From a checkpoint of a small image diffusion model: norm layernorm.
Rows from block 8 of a small image diffusion model, named by matrix and row number. Rows with one number belong to one neuron. Each number is 128 + 24 x the weight over its row's rms, rounded and kept within 0 to 255. All counts start at 0. Numbers have three digits each. After the name is the row's rms in percent of the matrix's.
After each neuron's rows are labels from the 100 images, of 14976 (inputs lightly noised), where the neuron reaches its highest value: "top examples" is what is common among them. Only what is clearly more common there than usual is listed. The data: photos of plants and fungi (iNaturalist).
# fc1: MLP up (model.blocks.8.mlp.fc1.weight, 576x192), inputs 0-95
# fc2: MLP down (model.blocks.8.mlp.fc2.weight, 192x576, transposed), outputs 0-95

fc1.530 112:127100131136114172169134091102100110118142136137092106152147128123129098134120109137105137145091166137147152109134126158126161153142153110137120153121168125127158139118120152100137132134076072109083130106144102165124079149080113120152130084097117088140124130119118115098109129134123155154
fc2.530 114:126114153065113122126174091094137096159182134106138118113148118094177141149118114115105125117144144121141167142124100096147106117105176180174125142110113122153095142122162121125141129114162098128169147112118091153177153110111107045121117107175149113102126099126125138080113129139105156132
top examples: class Liliopsida

fc1.70 111:112099149135149082173102121123125113072124148125167148122118097105145120093140129126124139164103122134146106125104122104168117158155124102126167086101118125097133132161110125145109096144105097111125090107066155100129162134116100154128116157120178152100116118138124086099132145139172135133
fc2.70 106:157133141192115156161150130123112174105179113114102115173162110137141156117097144146144092150130187148140139133120144115088129142130156160110118097162139107157112146095104145158110108150139080148147149118096079107144136131130159155077201078152141126134157159108125122135148124131103150121
top examples: order Asterales; family: Asteraceae

fc1.100 095:136137109119154109057129107143137148142148138152160127156155109080128137179139100128127096086083146187114117129094140093107152162180158142131116168102119155120148131131112136095112149127093147142152126152153124123096105153159140089198133116147134128154139101108080109118134087124159111106
fc2.100 094:128138129130133154128136121117119138126149108170117115125172073168120100109167126126094091193156070167143114085127108167152096110109118090098132096136153168128115113116116134132148117143111132126172182133157112157133125118158085121105127116159102113117120154105085142082111118137148110136
top examples: class Liliopsida

fc1.282 113:132166123078108117121170105161122087108119146125200135111134088168153123133138149139124165111118117137093128107113142143123141130122092133142100096126155133123099114135133144162120140170110156117112136124183121093147120086130121171119123140173145120056135105152105097110088139141133119104
fc2.282 129:167158131122136123124151153132082112092147131098180183096136113082127136187156135123102129113145093129151141139109162117152139112070132130133112079116107135141095161122149132090121117138121111144141137130167141152119115132132116136139134129126101125092122170108093121134090178108149132098
top examples: order Lamiales

fc1.574 126:149119101132168114120103166139170140132066174144158137143132117122126104159098144123106071116122140151119125118132102117130149103135129154139161117139167086115088115141146129141132112129082129163104132148132137151089110181131102123129153117141139179135128146108145124140118141116096135138
fc2.574 141:126152158155150140117124106154110082138182191077137120160151108122080148109122093129164124111122130132139137129113130117078125106126111131151151130084135133146129181142138114133129050103152161082111118157105143112132116133156132101116090148173125133141158155149123151119117129125141130131
top examples: order Fagales

fc1.239 082:130120103141091133104130166131128107097076104114160116093125153096112114152174101151155135180104130113113184097123125117185169147140169164120127130111166125150132102084158144124117088142132142131127177109159102082159131110096105175107160146118074145108131112117158143133173134143140140144
fc2.239 092:163109125113136155117159133083105120162120142122128160082101154119082133121129108110123102122162113168103127147120112079121111140106123143126152088119139104118139146129137147143125127103156139109156130097136138111126146106155145124137105157100122129169101148166134118111128103150158078162
top examples: order Asterales; family: Asteraceae

fc1.60 107:134089165115137145117139126157152144113175093142119127092129107151178094135098155123146132144108105114090105129157158082117107153113117144073114124153122134117178107129111115128144137139119103104138085117116101137135145095130103156088139173132120105100159117160124115094126133132116135157
fc2.60 108:125107090096125164112108123099103133132094136099114124097150131092137097118119132109148114118099150121143149108169152128154164090150166133129133138123101162144135171150140140146126088138148154133116142120154133127126125139094133147138143110089109161160142105157117114134156122119163123105
top examples: class Liliopsida

fc1.482 074:116150117135112129091116135128153159099139122121091132128140128128139130099116109120143122109127136174119099130108107114146149162095110161069111122138147147130146175149122127111123095176141085128109143161105175131101123120137110136088120137113114132125167110154133129123176163136134146189
fc2.482 075:119119127156096128130112136130119133154151120080134110124128103115126106176138099152154123097084127197121073166149093145091114103150145126136157129161114176094138159147122135133121150061113117122156129113147147141109148121133145136139105089135162116129140127141138119108132105108087122077
top examples: order Asterales; family: Asteraceae