Rows from block 3 of a small image diffusion model, named by matrix and row number. Rows with one number belong to one neuron. Each number is 128 + 24 x the weight over its row's rms, rounded and kept within 0 to 255. All counts start at 0. After the name is the row's rms in percent of the matrix's.
After each neuron's rows are labels from the 100 images, of 14976 (inputs lightly noised), where the neuron reaches its highest value: "responds to" is what is common among them. Only what is clearly more common there than usual is listed. The data: photos of plants and fungi (iNaturalist). In brackets: how many of the 100.
# fc1: MLP up (model.blocks.3.mlp.fc1.weight, 576x192), inputs 144-191
# fc2: MLP down (model.blocks.3.mlp.fc2.weight, 192x576, transposed), outputs 144-191

fc1.383 112 [112  98 127 150 139 127 119  95 149 120  95 141 130  84 113 150 120  95 107 113 122 135 121 131 133 130 155 176 144 146 111 112 175 118 171 107 127 137 132 134  82 127 114 133  78 136 147 123]
fc2.383 127 [150  97 147 119 155 132 143 181 153 151 102 135 119 136 160  95 131 113 109 189 141 104 149 103 115 121 142  93 146 114 131 119  82 107 174 132 153 140 108 105 145 133 123 107 107 133 118 172]
responds to: order Asterales (27)

fc1.51 118 [ 86 147 119  97 108  90 122  91 144 140  90 107 124 125 111 138 109  87  87 141 126 138 111 104 169 140 119 134 138 144 122  99 133 175 166 110 134 117 210 205 104 132 134 100 140 108 119 128]
fc2.51 125 [130 117 126 129 149 104 140 124  83 138 159 144 113 127 123 139 151 129 160 139  90 175 117 108 125 137 168 136 117 128 142 159 101 105 153 155 148 125 112 207 119 152 105 100 143 107 110  91]
responds to: order Asterales (34); family: Asteraceae (33)

fc1.532 107 [ 97 106 103 142 158  77  81 127 129  70 155 121 121 135 147 152 104 141 145 136 146 127 146 120 156 139 154 128 126 151  65 107  93 104 137 124 107 123  95 158  98 121 163  90 155 139 163 137]
fc2.532 117 [125  95 116 164 103 102 134 122 165 156  93 130 117 103  73 126  88 133 147 184 140 118 127 127 105  93 115 132 134  91 180 111 135 133 105 110 173 150 147 128 136 145 131 132 167 175  89 138]
responds to: order Asterales (32)

fc1.462 083 [131 169 121 147 120 115 134 100 150 143 103 122 155 174 138  73 161 116 131 108  94  88 129 121 131 100 125 117  81 119 155  96 144 101 142 136 104 152 150 117 170 191  88 152 129 123 152 137]
fc2.462 071 [159 169 109 105  94  85 129 118 117 123 128 124 119  92 112 161 102 122 107 107 139 147 116 118 135 109 119 101 139 112 170 129 118 164 140 135 130 119 107 123 164 139 172 119 125 157 155 136]
responds to: order Asterales (28); family: Asteraceae (28)

fc1.218 104 [103 123 127 137 130 135 116 160 137 145 116  90 133 153 179 172 130 167 174 128 147 154 108  99  98 128 137 101 113  88 102 110 161 138 189 133 116  75 166 116 132  76 151 149  89 115 110 170]
fc2.218 075 [116 170 143 116 159 118 150  93 140 125 123 126 151 139 103 107 138 125 116 112 121 108 131 139 124 132 154 152 134 113  89 165  87 168 159 126 122 139  93 140 126 134 104 104 110 131 101 133]
responds to: order Asterales (27); family: Asteraceae (27)

fc1.501 081 [167 157 147 147 164 135 117 150 190 135 162 122 146  86 149 108 129 138 140 131 176 154 119 167 111 119 131 128 120 124 133 130 137 127 160 125 117 173 169 130  95  81 127 163 146 166 101  82]
fc2.501 063 [ 87 159 154 109  89 114 153 136 169 114  94 142  88 181 126 154 100 134 148 115 135 118 120 139 123 144 115 110 133 118 139 118 133 140 195 134 129 110 135 139  91 123 111 122 146 106 112  96]
responds to: order Lamiales (31)

fc1.56 073 [166 106 150  83 127 122 153 165 202 108 140 128 160 130 141 131 156 138 110 106 141 100 146 135 106 142 141 169 135 111 137 120 133 118 133 145 168  90 143 125  99  87 116 100 142 101 110  83]
fc2.56 071 [ 71 153 182 132 127 129  97 104 144 116 109 138 101 151 139 115 103 121 146  91 124 147 125 126 130  97 104 113 134 163 123 146 162 117 134 150 133 149 111 101 125 134 109 154 132 132 145  91]
responds to: order Asterales (32); family: Asteraceae (31)

fc1.45 117 [118 113 125 151 154  81  85  62 110 112 128 179 136 117 106 126 114 149  60 119 126 116  84 142 143 151 125 137 131 157 123 118 167 173 176 130 106 113 102 115 118 155 149 110 152 151 139  93]
fc2.45 129 [113 109 122 108 149 106 135 202  71 128 105 110 139 123 157  78 125 173 146 131 104  72 108  85 147 109 122 184 105 116 113 140 113 109 136 145 127 120 148 137 143 169 155 154  97 117 128 154]
responds to: order Asterales (27); family: Asteraceae (27)

fc1.328 085 [146 105 115 111 167 100 135 133 106 130  98 124 118 152 137 146 115  98 158 144 142 118  89 129 151 113 155 108 145 110 107 102 134 160 123 101 115 131 171 114 130 133 109 125 138  88 112 164]
fc2.328 090 [125 134 114 134 112 132 145 110  96 132 140 131 179 127 126 107 144 101 150 190  97 115 140 143 127 121 107 144 136 146  85 161 130 129 117 133 118 122  97 138 213 104 168 127 115 143 108 109]
responds to: class Liliopsida (25)

fc1.311 110 [ 88 131 124 143 160 147 138 139 141 137 113 120 125 161 113 133 172 121 142 166  70  92 133 111 137 176 153  97 103 164 109 135 154 115 137 133 110 152 121 145 155 121 154 113 188 136 106 140]
fc2.311 130 [ 61  90 149 152 156 133 160 139 141 144 127 114 136  87 130 131 132 142 129 128 165 133 132  98 122  87 112 172 126 140 127 114 186 133  97 142 102 119 126 115 143 106 131 119 138 140 110 145]
responds to: order Asterales (30)

fc1.432 106 [138 132 148 147 140  94 118 124 114 128 133  90  79 104 171  95 116 127 124 130 127 133 104 139 138 103 149 119 162 125 122 128 123 144 136 168 105 152 115 148 113 127 146 147 103 138 148  90]
fc2.432 115 [117 125 129 147 110 119 160  81 106 136 122 127 137 120  94  89 150 138 112 125 118  82 142 132 157 131 114 143 127 128  99 125 120  87 112 129  92 103 101 143 133 106 158 111 104 131 127 170]
responds to: order Lamiales (38); text has "veronica" (26); text has "speedwell" (26)

fc1.71 118 [ 86 159 103 165 171 158 113  98 132 103 124  77 123 114 113 137 106 154 136 127 109 197 140 121 118 105 144 122 153 194 117  90 111 127 166 134 121 147 103 156  95 125 133 122 110 128 154  95]
fc2.71 127 [124 147 130 119  99  65 109 121 112 149  74 135 132 129 105 133 135 115 120 158 140 110  96 135 120  95 122 175 171  96 133 160 183 111  97 135 153 170 139 123 115 123 110  97 152 149 102 127]
responds to: order Asterales (31); family: Asteraceae (27)

fc1.85 133 [128 119 140 107 123  99 156 139 121 123 123 154 137 115 123 144 152 160 131  79 102 126 106 172 136 103 151 135 132 113 111  97 142 102 117  99 168 106 116 124 127 143 176 150 118 118 142 149]
fc2.85 123 [124 115 142 144 168  76 126 108 119 156 120 140 113 139 113  83  96 115 119  59 135 167 137 107 109 134 105 110 136  95 135 148 127 154 113 105 170 150 153  70 115 157  68 122 119 131 139 152]
responds to: order Asterales (37); family: Asteraceae (37)

fc1.192 076 [118 114 118 135 166 141  94 150 127 105 136 130 119  83 169 135 135 129 102 132 126 131 123 146  71 138 120 199 117 105 110 139 148 115 166 116 108 161 148  89 118 145 158 157 160 109 152  96]
fc2.192 080 [148  99 159 108 100 165 144 146 145  80 130 132 136 195 122 107 154 100 150 139 142 142 139 149 114 129 139 107 103 174  82 127 154 122 140 103 125 108 151  82 147 118  91 121 124 159 161 131]
responds to: order Asterales (31); family: Asteraceae (31)

fc1.143 073 [134 124  86 144 145  97 147 132 149  87 113 102 145 119 125 140 131 110 117 121 142 154 137 159  90 116 118 114 120 129 121 158 108 131  70  79 108 158 114 122 119 172 152 116 100  79 137  92]
fc2.143 056 [144 109  51  95  96 115 147 111 138  41 113 100 111 129 129 115 110 138 115 147  88 129 125 130 136 151 118 153 129 174 144  81 175 136  80 109 119 106 122 108 112 130 129 144  75 183 157  85]
responds to: order Asterales (30); family: Asteraceae (30)

fc1.393 121 [ 58 146 157 130  56 155  81 132 138 124 143 111 109 130 134 116 130 132 123 128  51 138 110 112 153 100 153 131 110 101  92 127  85 131  97 167 118 157 151 156 137 126 114 116 156 126 113 139]
fc2.393 145 [150 145 141 138 159 104 152 137 123 106 114 127 168 136 131 109 123 158 100  78 167 113 165 153 134 115 143 106 100 100  91 149 111 112 146 116 133 128 115 140 108 123 146 131 147 128 128 125]
responds to: family: Plantaginaceae (27); text has "veronica" (26); text has "speedwell" (26)

fc1.121 111 [184 132 133 138 145 134  97 137 145 135 141 146  81 139 132 155 132  98 126 156 167 174 134 134 127 124 142 136 128 121  76 126 129  90 103 139 136 122 173 154  87 119  89 115 123 116 123 141]
fc2.121 131 [126 128 114 133  61 126 128 123 152 121 132 129 154 117 130 135 192 112 128 111 133 144 153 154 121 130 152 140 117 115 117 125 144 152 106 131 173 109  86 147  90 104 181 137 151 125 127 133]
responds to: class Liliopsida (25)

fc1.330 098 [123 130 108  83  99  95 118 107 149 109 105 155 133 111 123 137 104 109 126 107 106 152 114 139 112 163 177  88  94 102 145 154 149 115 116 125  89 159 146  91  99 114 140 114 109 129 146 112]
fc2.330 106 [107 113 119 159 150  73  93 115 121 113 136 131 134 148 167  96 141 107 134 137 102 179 121 111 132 134  75 177 115  94 162 108  84 130 130 153 118 106 127 107 114 120  88 123 146 159 109 133]
responds to: order Asterales (32); family: Asteraceae (32)

fc1.23 105 [130 145 142 159 114 120 165 131 108  81 137 142  89 107 143 137 110 121 127 105  79 138 129 128 152 161 111 136 199 114 127 116 146 118 136 130 141 151 140 138 117 122 118 106 119 154 187  96]
fc2.23 105 [ 88  83 128 165 120  78 135 104 123 155 112 114 139 148 129 136 143 124 124 131 128  97 130 171 124 143 102 137 129 129 120 161 139 134  89 115  83 119 170 127  99 137 143 161 118 164 129 138]
responds to: order Lamiales (25)

fc1.355 123 [120 161 149 122 122 124 101  87 130 134 106 110 152 139 127 154 159 123  94 150  59 115 139 123 122 134 149 107 159 144 131 140 139 166 140 106 150 118 138 113 126 138 131 127 109 153 113 100]
fc2.355 141 [144  89 106 106 114 135 163 149 105 115 117 139 116 111 157  95 115 150  83 174 113  92 137 110 128 130 123 156 157  97  93 121 127 141 149 116  99 107 132 131 121 177 124 123  79 127 115 115]
responds to: order Lamiales (28)

fc1.292 115 [113 146 107 153 148  79 115 141 129 106 111 145 150 141 106 135 162 159 139 177  94 134 116 111 130  93 169 123  79 132 114 130 127 124 158 125 110 143 125 117 152 158 119 129 162 142 116 175]
fc2.292 121 [141 102 103 141 145 156 159 104 177 174 108 125  77 120 125 179 124 155 149 165 135 129 140 146 117 158 101 121  99 131 149 157 103 137 105 139 133  96 172  59  90 130 143 130 136 112  99 129]
responds to: order Asterales (30); family: Asteraceae (30)

fc1.468 087 [ 97 126 128 124 109 123 145 155  78 108 122 132 152 104 154 139 119 154 136 145 136 127 128 145 121 113 108 148 110 124 133 181 103 136 100 120 122 194 109 144 138 104 149 127 121 111 101 171]
fc2.468 060 [189 132 154 127 122 128 126  99 103  78 121 121 108 152 113 117 141 131 167 138 105 153 134 107 147 124 169 121 137 143  90  98 161 119 139 106 124 125 125 157 112 138 113 144 118 162  89 178]
responds to: text has "common" (27)

fc1.148 118 [121 106 131 152 133 151 117 126 114  97 128 122 143 119 135 140 141  73 114 132 104 152 119 123 137 112 144 142 135 148 130 104 185 169 150 142  86 128 123 101 163 133  86 109 164 174 129 156]
fc2.148 122 [156  85 115 111 155 121 144 160  94 128 122 126 109 119 119 124 132  98 139 113 142  87 171 140 120 124 159 100  92 141 152 151 120 100 118 145  82 128 125  62 173 136 163 102 136 108 135 149]
responds to: order Asterales (27); family: Asteraceae (27)

fc1.283 100 [113 159 139 131 107  99  93 159 113 138  98 101  98 107 148 170  88 126 154 159 128 125 135 157 108 138 102 112 130 107 132 155 143 123 135 129 140 108 132  99 130 112 137 148 161  76  85  82]
fc2.283 097 [ 57 161 133 119 100 104  94  90 158 130 143 154 127 131 137 154 110 113 142 130 148 139 117 124 143 118 133 112 157 156 135 135 143 119 135 120 108 125 129  88 112  93 148 112 136 165  70  55]
responds to: text has "common" (26)

fc1.316 119 [ 97 136 133 162 138 133 109 132 150 138 138  93 138 136 113 133 159 157 120 116 102  92 102 143 130 139 160 130  68 118 123 151 145 127 163 141 127 113 107 107 151 164 159 115 137 129  77  94]
fc2.316 132 [110 111 109 166 126 144 164 145 186 134 127 132 104 107 133 101  79 119 142  85 119 137 104 160 142 146 120 106 105 135 147 145 128 130 120 134 115 134 133  98 132 148 101 156 115 114 103 131]
responds to: order Asterales (36); family: Asteraceae (36)

fc1.473 097 [157 120 120 146 142 162  95 120 113 147 136 134 108 178  64 107 158 140 115 108 110 107 158 147  82 154 128 118 153 112 115 137  96 106 183 154  97 137 111 117 123  81 142 155 144 196 139 104]
fc2.473 073 [123 125 177 101 126 120 123 136 115 146 108 107 137  60 142 119 103 142 157 116 122 146  83 151 112 106 124  88 108  94 116 103 135 130 151 166 105 122 148 122 160  99  73 116 117  90 132 132]
responds to: order Asterales (31); family: Asteraceae (31)

fc1.261 100 [118 153 148 163 139 152  94 175 139 142 131 111 123  65 158 112 121 149 126 133 138 144 104 109 123 137 131 130 142 122 137 154 159 111 147 119 125 114 148 103 140 145 157 150 165 107 148 147]
fc2.261 093 [158 121 171  94 123 132 138 108 147 137 109 137 116 250 131  85 161 118 113 130 131 145 131 143 143 101 145  96 147 104  80 159 141 125 108 111 108 159 122 116 141 138 114 117 125 125 125 117]
responds to: order Ranunculales (27)

fc1.428 103 [131 153 138 108 156 100 133 134 121 120  96 118 141 116  95 129 138 115  51  90 141 105 115 126 167 108 102 184 114 122 116 144 117 111 156 170 173 152 119 125 143 132 136  82 122 127 105 134]
fc2.428 120 [144 109 112 131  97 116 145 130 120 146 135 146 139 130 117 116 133 140 156 104  79 112  98 119 133 118 149  79  98 112 109 138  89 133 155 122 183 112 144 156 117 100 142 182 122 108 132 148]
responds to: order Asterales (30); family: Asteraceae (30)