python train.py --arch="dit" --qk_norm=false --orthogonalizer="newton_schulz_5" --lr_schedule="step"
Rows from block 4 of a small image diffusion model, named by matrix and row number. Rows with one number belong to one neuron. Each number is 500 + 25 x the weight over its row's rms, rounded and kept within 0 to 999. All counts start at 0. Numbers have three digits each.
After each neuron's rows are labels from the 100 images, of 14976 (inputs lightly noised), where the neuron reaches its highest value: "patch colour" is the nearest of a few named colours to the mean colour under the peak. Only what is clearly more common there than usual is listed. The data: photos of plants and fungi (iNaturalist).
# fc1: MLP up (model.blocks.4.mlp.fc1.weight, 576x192), inputs 0-95
# fc2: MLP down (model.blocks.4.mlp.fc2.weight, 192x576, transposed), outputs 0-95

fc1.464:483519475482486525473478459497542512514524454498494492509504479458506510513513501520471484485547492496509486516477517523489541499508481478468478514510533501571506541488514519517532510508534526477522491491523503522478493506522487536498511513479488505488517469493571496495527522501487533492
fc2.464:538538466491497493496485517512541496476488464542534497529511522512494544531529508469529515490519474532536516498475474488533514519493526476505481487502481512475490550448480482526515477503470520485506453502465512475475508518529502509541503498514566510511530479553487477504492499492487494498
patch colour: white

fc1.377:488512484528524526456547571490501501493504515529461523556484514475529483499535546537501446481522501465504483514501537494497515485474523455516503505506518526507502489487508516510490517471546486494432520520475498482469518483504474482484511473497470535510581519520492477476475472475514497490
fc2.377:523521494525459482501498408498548477490533515506517468502476521509491571486467472498495511519477541498480461530513484496506518536449469517476518518505506497487503498495513491477451498471472463489483515476510495486458467527491513477488505487527549535493526488485510471549483502491491497488
patch colour: green

fc1.370:485513476481499509505467498473498499517492559515455504462493462489511487475511480470526518519522531487510509524476525529511491503479517486506482492487534460446506481482503469509489461537513474581462514491503508487504526481478503513476446493541523484498463488480505493522511502490505454504
fc2.370:504497485488506494468539494536478507498519562487470461456507513488478489522472537510473497479492469477510522459487513482525468495472495470498499501468499533510508486504486534507502534529494502551466532483502517533516485490503500540495478493479496469521441471474488496495499483485495466516
patch colour: pink

fc1.346:546491526507497523490553495516497489507492485514428497536501557484573495500506495496481473489500489490545474479483496471489507499526533487500490537496503501490523463506441482495513492494498516520500522488494520476461517480512484491532486501527498615503524491519547483491509520492496474496
fc2.346:477480490533460501526458398507500532492503477509480525520518486484465528519467504489478496497529506525506487493512515533503521481485484518509501469492499485500523475496480552508476488512520517542519517502511466449505506499510497497523513496493481455490492514482460493511499503459491508524
patch colour: green

fc1.136:487515508474507563478536496494522494477500536479493485516509519513488521493454441507472533500476506498474493506497528487457493513499509445519474512487546516518488502531514493543495501478457550487531567491521477533522478490488481572517505495498526502516477481481539514506490519502459467474
fc2.136:448485483532518496518462491497489491515500521473505503492539513532521501495514539490530485479490522491547513480485458478520552472484512459494479535425497512456488488512510477502508472478489554509534563483447454463497505556486488553528509493491482504531485529474464520482498503509475466468
patch colour: black

fc1.392:497518504533502502513496529507538501487449486499521522499498487522463503506505511504473526465428493493472494498471501479478514481472502526496484517517503493490487535501479466491509512450510527502531472487509527527522519505507474497520527457497497510484509484522560446512476498531527507450
fc2.392:454462504509434490507460499524493535507513474507481503531531512475501484502480476509540480527495507511510502500471462520516521504395475493508522514496510510500448514491483552511496449470502497518535501512497501489512443477501518493520475477480532446523563473460495555490503513534518501493
patch colour: green

fc1.514:527515477528478487558490505487515523481513479500503525494489540515500493470510465514480451486464487498480520518516467521497496484517473518503488497506504513468513464501495510465498482444499513499511501508530524450564504475554499460562465492461498511508515503497498512475506475490476466530
fc2.514:510477473542514514480449527517502494548492494497478497514501486512454512501484516518509526487487491520471495495521489496521536528533502462466489538510462486567522452480523480512515544503489482470509524522508480520482464514557507524513502478519482524498491465457519543497441500496468520526
patch colour: white; pink

fc1.396:502538503493499548491474560488506541508491499525467525499491463474512526513509526511523529497518458461492481469535477509496486480458538498503529476513489466523471523522554518502501483471544483495514528526489509455486475529543496507522522481498458507509490519485506500458517474491504525510
fc2.396:496526479526506475499499465491490485513513495565475446503525523532501509492498472548492460501497488487486463539535536481460497498488489494478548504506474513531533473523519487520501495502503531493501513454482481527507509479483476539556475511469520481507482488499510517526523475476490496498
patch colour: grey

fc1.14:536508514511464520528488515579494476464500509454526437492511515484513529510490491453495500517472477501499510484520478541479514496508482524531550453508498539531511485473496528506479517548480537541484468553492493466505498486505506487514476515480483482500466505543496511521536492520522488504
fc2.14:483548503493532527500464488536505502506513490513485502531529498544459495473499543535518489501490494493499499490532527499532509526516500454520513449497480472501459519470518486469511487518512473513547486509470510572462498503504514528503489544536552522509470509456533456500484496489519558520
patch colour: black

fc1.199:495491504536504503448542481447493540463528508494484498502503517529460525502470507575475557517537530517526489459516515523476500489490517508515434521515488482510492532511479478502514520500540499511499485525488498548490492533530542470536491489495475505503478470475479510526458517506510507549
fc2.199:498526509492493461438508504514526481484513487501510488485511463540527519536492510507503484453535507530519522527480520505495499494489445545507440443464501541490514506511541521519501486460520488515534525495522513443470454538494511462560496503528516472517514490505507497481480514491489502517
patch colour: black

fc1.295:478477481500477480516505484481553520510482457553473442471526506527473454523502501520493507497487514473503464493485495485457491515520488514497477486474490475507482516470547499505503532532497470546454428514557502516513492535500467492546531513510537481462519508480495514499492451476522472481
fc2.295:510481487495511487516487522508531479470475456544488524475526479455508455515508490489502487500523520495520491534494512491515512475527523499504488501471510520493479545496496506514471492527511483529467424478461489487532462487506523495535531469487470500470512518515472491519506456504498474500
patch colour: cyan

fc1.366:461508515495510532470473498511455518521489504518534559477487525481499549514510539519488529467527480518505507542507512475499513509504467558472522524506509523502478510483521528513484481506534495542532483508489515533466504538514494508532503447483477501520483452499500506510496469526482491496
fc2.366:508520503451473507510508525455461495486515492518512462495522495483501528490496470471534471473532501471506475449462503528496516511491527525535496533517495481506543498437488461513475505504504494545490472497532484501497511466503506513546508491530525507501478467457528511468517474470497473500
patch colour: pink

fc1.306:515489504512511531503478512504540481502487488515494520526519513500539489491544455515492452519529465494514483483527448497461485492518536511514461478531497534508463466494530530488533522513545523552530463480487499500470499509506497473508481545539492482481508487475532524439484505501503495477
fc2.306:550501474508489543493500518506508529476473517544499487465532491528465489532484488511497487557467535483503495467516489539493510464520497457488519463523501499500521555491502457529548534536446499536514497521552482494456477508524479469455534529530489515516495446521475459490508475469499481471
patch colour: white; pink

fc1.523:490493456482491516480527472500480503491510494462484470525482515499484486510477508542446516468531495551502464449500518499523464518546490515493519519484519494524465492471477456485491485459469521531528488502502537500515497459490545496484520548496521489489526480498478525527536481496516528494
fc2.523:481467510477472498509480529510506532482427506469498527504498521529505458453477435532548481475508481478488492465472506524548478526550479467472507504503491512489489503484483472521437463488513519470551481525505526478487511488506493507538466526467505518477451492509524500507484490547515528471
patch colour: yellow

fc1.555:483537505453508466496469497492511512508497505506526510506536474479466500492510495484479491459488498465502512522488504461466518472483527497530437501515516505500506513469518453486481503507512513525488509514468504482461482511495481497542538502528481523522497492446422487475508524519464496510
fc2.555:513516503440484562509510491517511507497478507531510446467533484520536517479504508505555511492467514491470520471474514529531460521480455505452486516491491517526493487536516535489466476499538546521467574458481479508504490489476472477492526542500509476543526496488528483534470525500455512485
patch colour: pink; purple

fc1.31:485514513470510522539474532513487509445519415516484434471523502511517451497493485478446476502481484510473489462517464484503516502507536506463523493503511531471511500444493516506482512515502501553465489483493496516513513508480484478450485510494530488502467463454491489481488488460498521507
fc2.31:536513503513470466449510471478467504543494408520500556478532497458475448517501549502536491522479476484505498533517504509488511489483441504533505468512486488477518513469482480511472484525474502547488464527492503497530497522478499487460482464502474517512493478506530487519485467518502504524
patch colour: yellow

fc1.142:487504506513510498512495508474467487494509507558523562497474464491509465476520518528484516490535505512455492492509477500498501487509527484506486521485488484553471495515529510425475489457488504495513504483490537478488483493472451535526427462501479517469519478507463483494513467475508478532
fc2.142:532527538518482482521543484499460499472469530536510471538471528508491484509478539501551481489498505495538497534511508440483495483512505476477499569498526484536499497487492480527509460521586502492511492486479525506523513469539531499551494496543510471484514481484570519483506506486493500543
patch colour: grey

fc1.13:553516528530477533477499528478486510476528489502532511525526500517505505500522475512509477517513505481470435476520477499523527463495548508504491539522486534508466481524472484525465528531494473445477501523492474489502521445476505497489491502493531499547496500488469492527529508487479492509
fc2.13:487520515528513505488498493533496511501484502506513510517511484498513525479473491528498499500477500522513415540496505523453490528542476489541488500499495496485502457544540501522500528436480465468495516524511496495509508480499477500478534509523517486536491514480511539452517503504502485480
patch colour: black

fc1.137:474516491488501505494497472476535532483522541493498492516521533466561512477523508500497466485517486546489517522502514504534513525539496518449486492496514482493494424512518507509472470481483495480472545471508499470497481513492480509471444512467488484505499492523505501566545463501485511532
fc2.137:538518490470534513505522510512542491522472531490509522547524490525463506537483479481472551471526536458485523461502479492463518482539487506534478511515478517509488440499489495533486488529504495469455535543514497504462533467497563498450487497545526527484472497468477479470537501511476505497
patch colour: white

fc1.30:471513531511509508482504461495478514529438496514520518522522469474475520485518498521489502485491501537524454477496483493514492553464471517504462472474525474506538504514497516470503453521466486502525506487504561494507468459513500522476501534478475567474490516517513461467485503522443559527
fc2.30:476526509531496525487488573505528530455574472487496491533524535555512483526491486469470456509500523527487478497521536514522475510451557485516481510443509520507432504488470471490485512510490513491487499474482460505503489554509512481526526535500501495488502529511496534498501445471480534492
patch colour: pink

fc1.398:483509492494514494491492552482507569545473493479529459484533498510528505476542530527538455488484492528460534487497480492471459512521521491471510515483529467511463507501527530486520470492473520518545502519493530504497484514538503486512513508498492477477541488505451544471473511522503492491
fc2.398:487499532496518488504487488541519503502461464512496536496515499508511491564520521496484553531474539515487482471495523532554491484518495492499437462531519521519534543513461499571515500509494499533511494499483511495528504514505502500532486472503496491515521519506503488513517467445497492513
patch colour: grey

fc1.504:531497524465507526532474495522529501534510492522506512515496483496492507473498509498498507462499481519517487474491487448514475487570524483423483526452499463500521502517481492499506548547497514502525505483492521473526505527491447484526507476468501503481505485458507514505511496480494492466
fc2.504:467492502465511509475518507472528501470486485515462490503486527491521482522517480498507517519498490498469524510510485551515457504572498475556478542467480520507468484503498499547500474588488506457488484517508523473489519434508550516488504499534480491497505484514473514492514456511480500494
patch colour: white

fc1.517:500538556455504491509493476552502485482491508498543531541497518525494496516524493518495453440481512549500521517511459490481529508542542479533500488506484502474493515467511556511497470471469527540494509528456527550524504488472556491502456535525551478484542484453492499502486514500502518498
fc2.517:547515506436504496501528487483490469527495500545537486452497529486503505513519502481467519544505506518533493466494513513503498533508492551513487510471504557514533479512484474540502478493502545467517537451513478526479495465493489525499462505480465510508512485475501474490531545508525463443
patch colour: pink

fc1.208:497495524463494498515460493523466514473522469486501530518527469526494491523483431509518459527486507468534467462519515523469468498516517491549470504481483460491484515493488511494486507533498519525487513511513457489486516517468522461492510476441496499486511463523528533494476565496499504524
fc2.208:528505473468512538498483493473485505552456528499495449520520499475524471524457516477457544480472462557520503519484501527481449503505517533454464492489522545481448513481499465534509505511498478512503485501503505529521510502522508472466510505523463498535509463490512475494475462524524484508
patch colour: black

fc1.261:496487485496502501506497522497466493495473512482493516487515512503475522527474526503504505512487494511502463457479545505526498503494538490494501506514514524507519467543475530460511504514496439530515463502484531501457478460504501490482493488472475511531519464511496495462447509506470553516
fc2.261:481488489495483498529498475520499513515539510465513520526480485467508537523532519522504508544492488516528477510525451491501508507490473516514484492519466483501565508531481458556515465536500508548525524463572504460528498519492445495478466489531490495504497489486504497544487505505467529523
patch colour: green

fc1.187:503482534517518521499554540508500499467492542488492493519520529492479501523531534499496471484515478506516530518519557464517509519448531473545463506468498509505518507528486507491474522498545478495482513515496475437454497520522493511511490502501518513514587539509519508511472463509471477570
fc2.187:500431527488490503534488440486509465523512543497507506513503480478510528512468493514510510502520550492525507492532471510525524469499470514491494499450520487483500548524497505487500482511521512483489500497498502504499471495501482484546497538519502527495562528518485508507480523450476480556
patch colour: pink

fc1.29:488519519498489530495514475490445505519494487488504487479522476523500534497504453519502477480517521519519480469518449487479518529439515498471521478457477532526476509472441500480498518476535506502507458482509512501517531447493498491501497526456518549496522472465507559489472515552503523499
fc2.29:566513513509497451496488522500491506515487494504526471508504506465510536522515528478538493461506481512467472458517522514532495500511498519529530511517492495484553536503497505500498463508486521515512486527507504452502493550527521480542496509486492571485513459528515462488486497459538507492
patch colour: yellow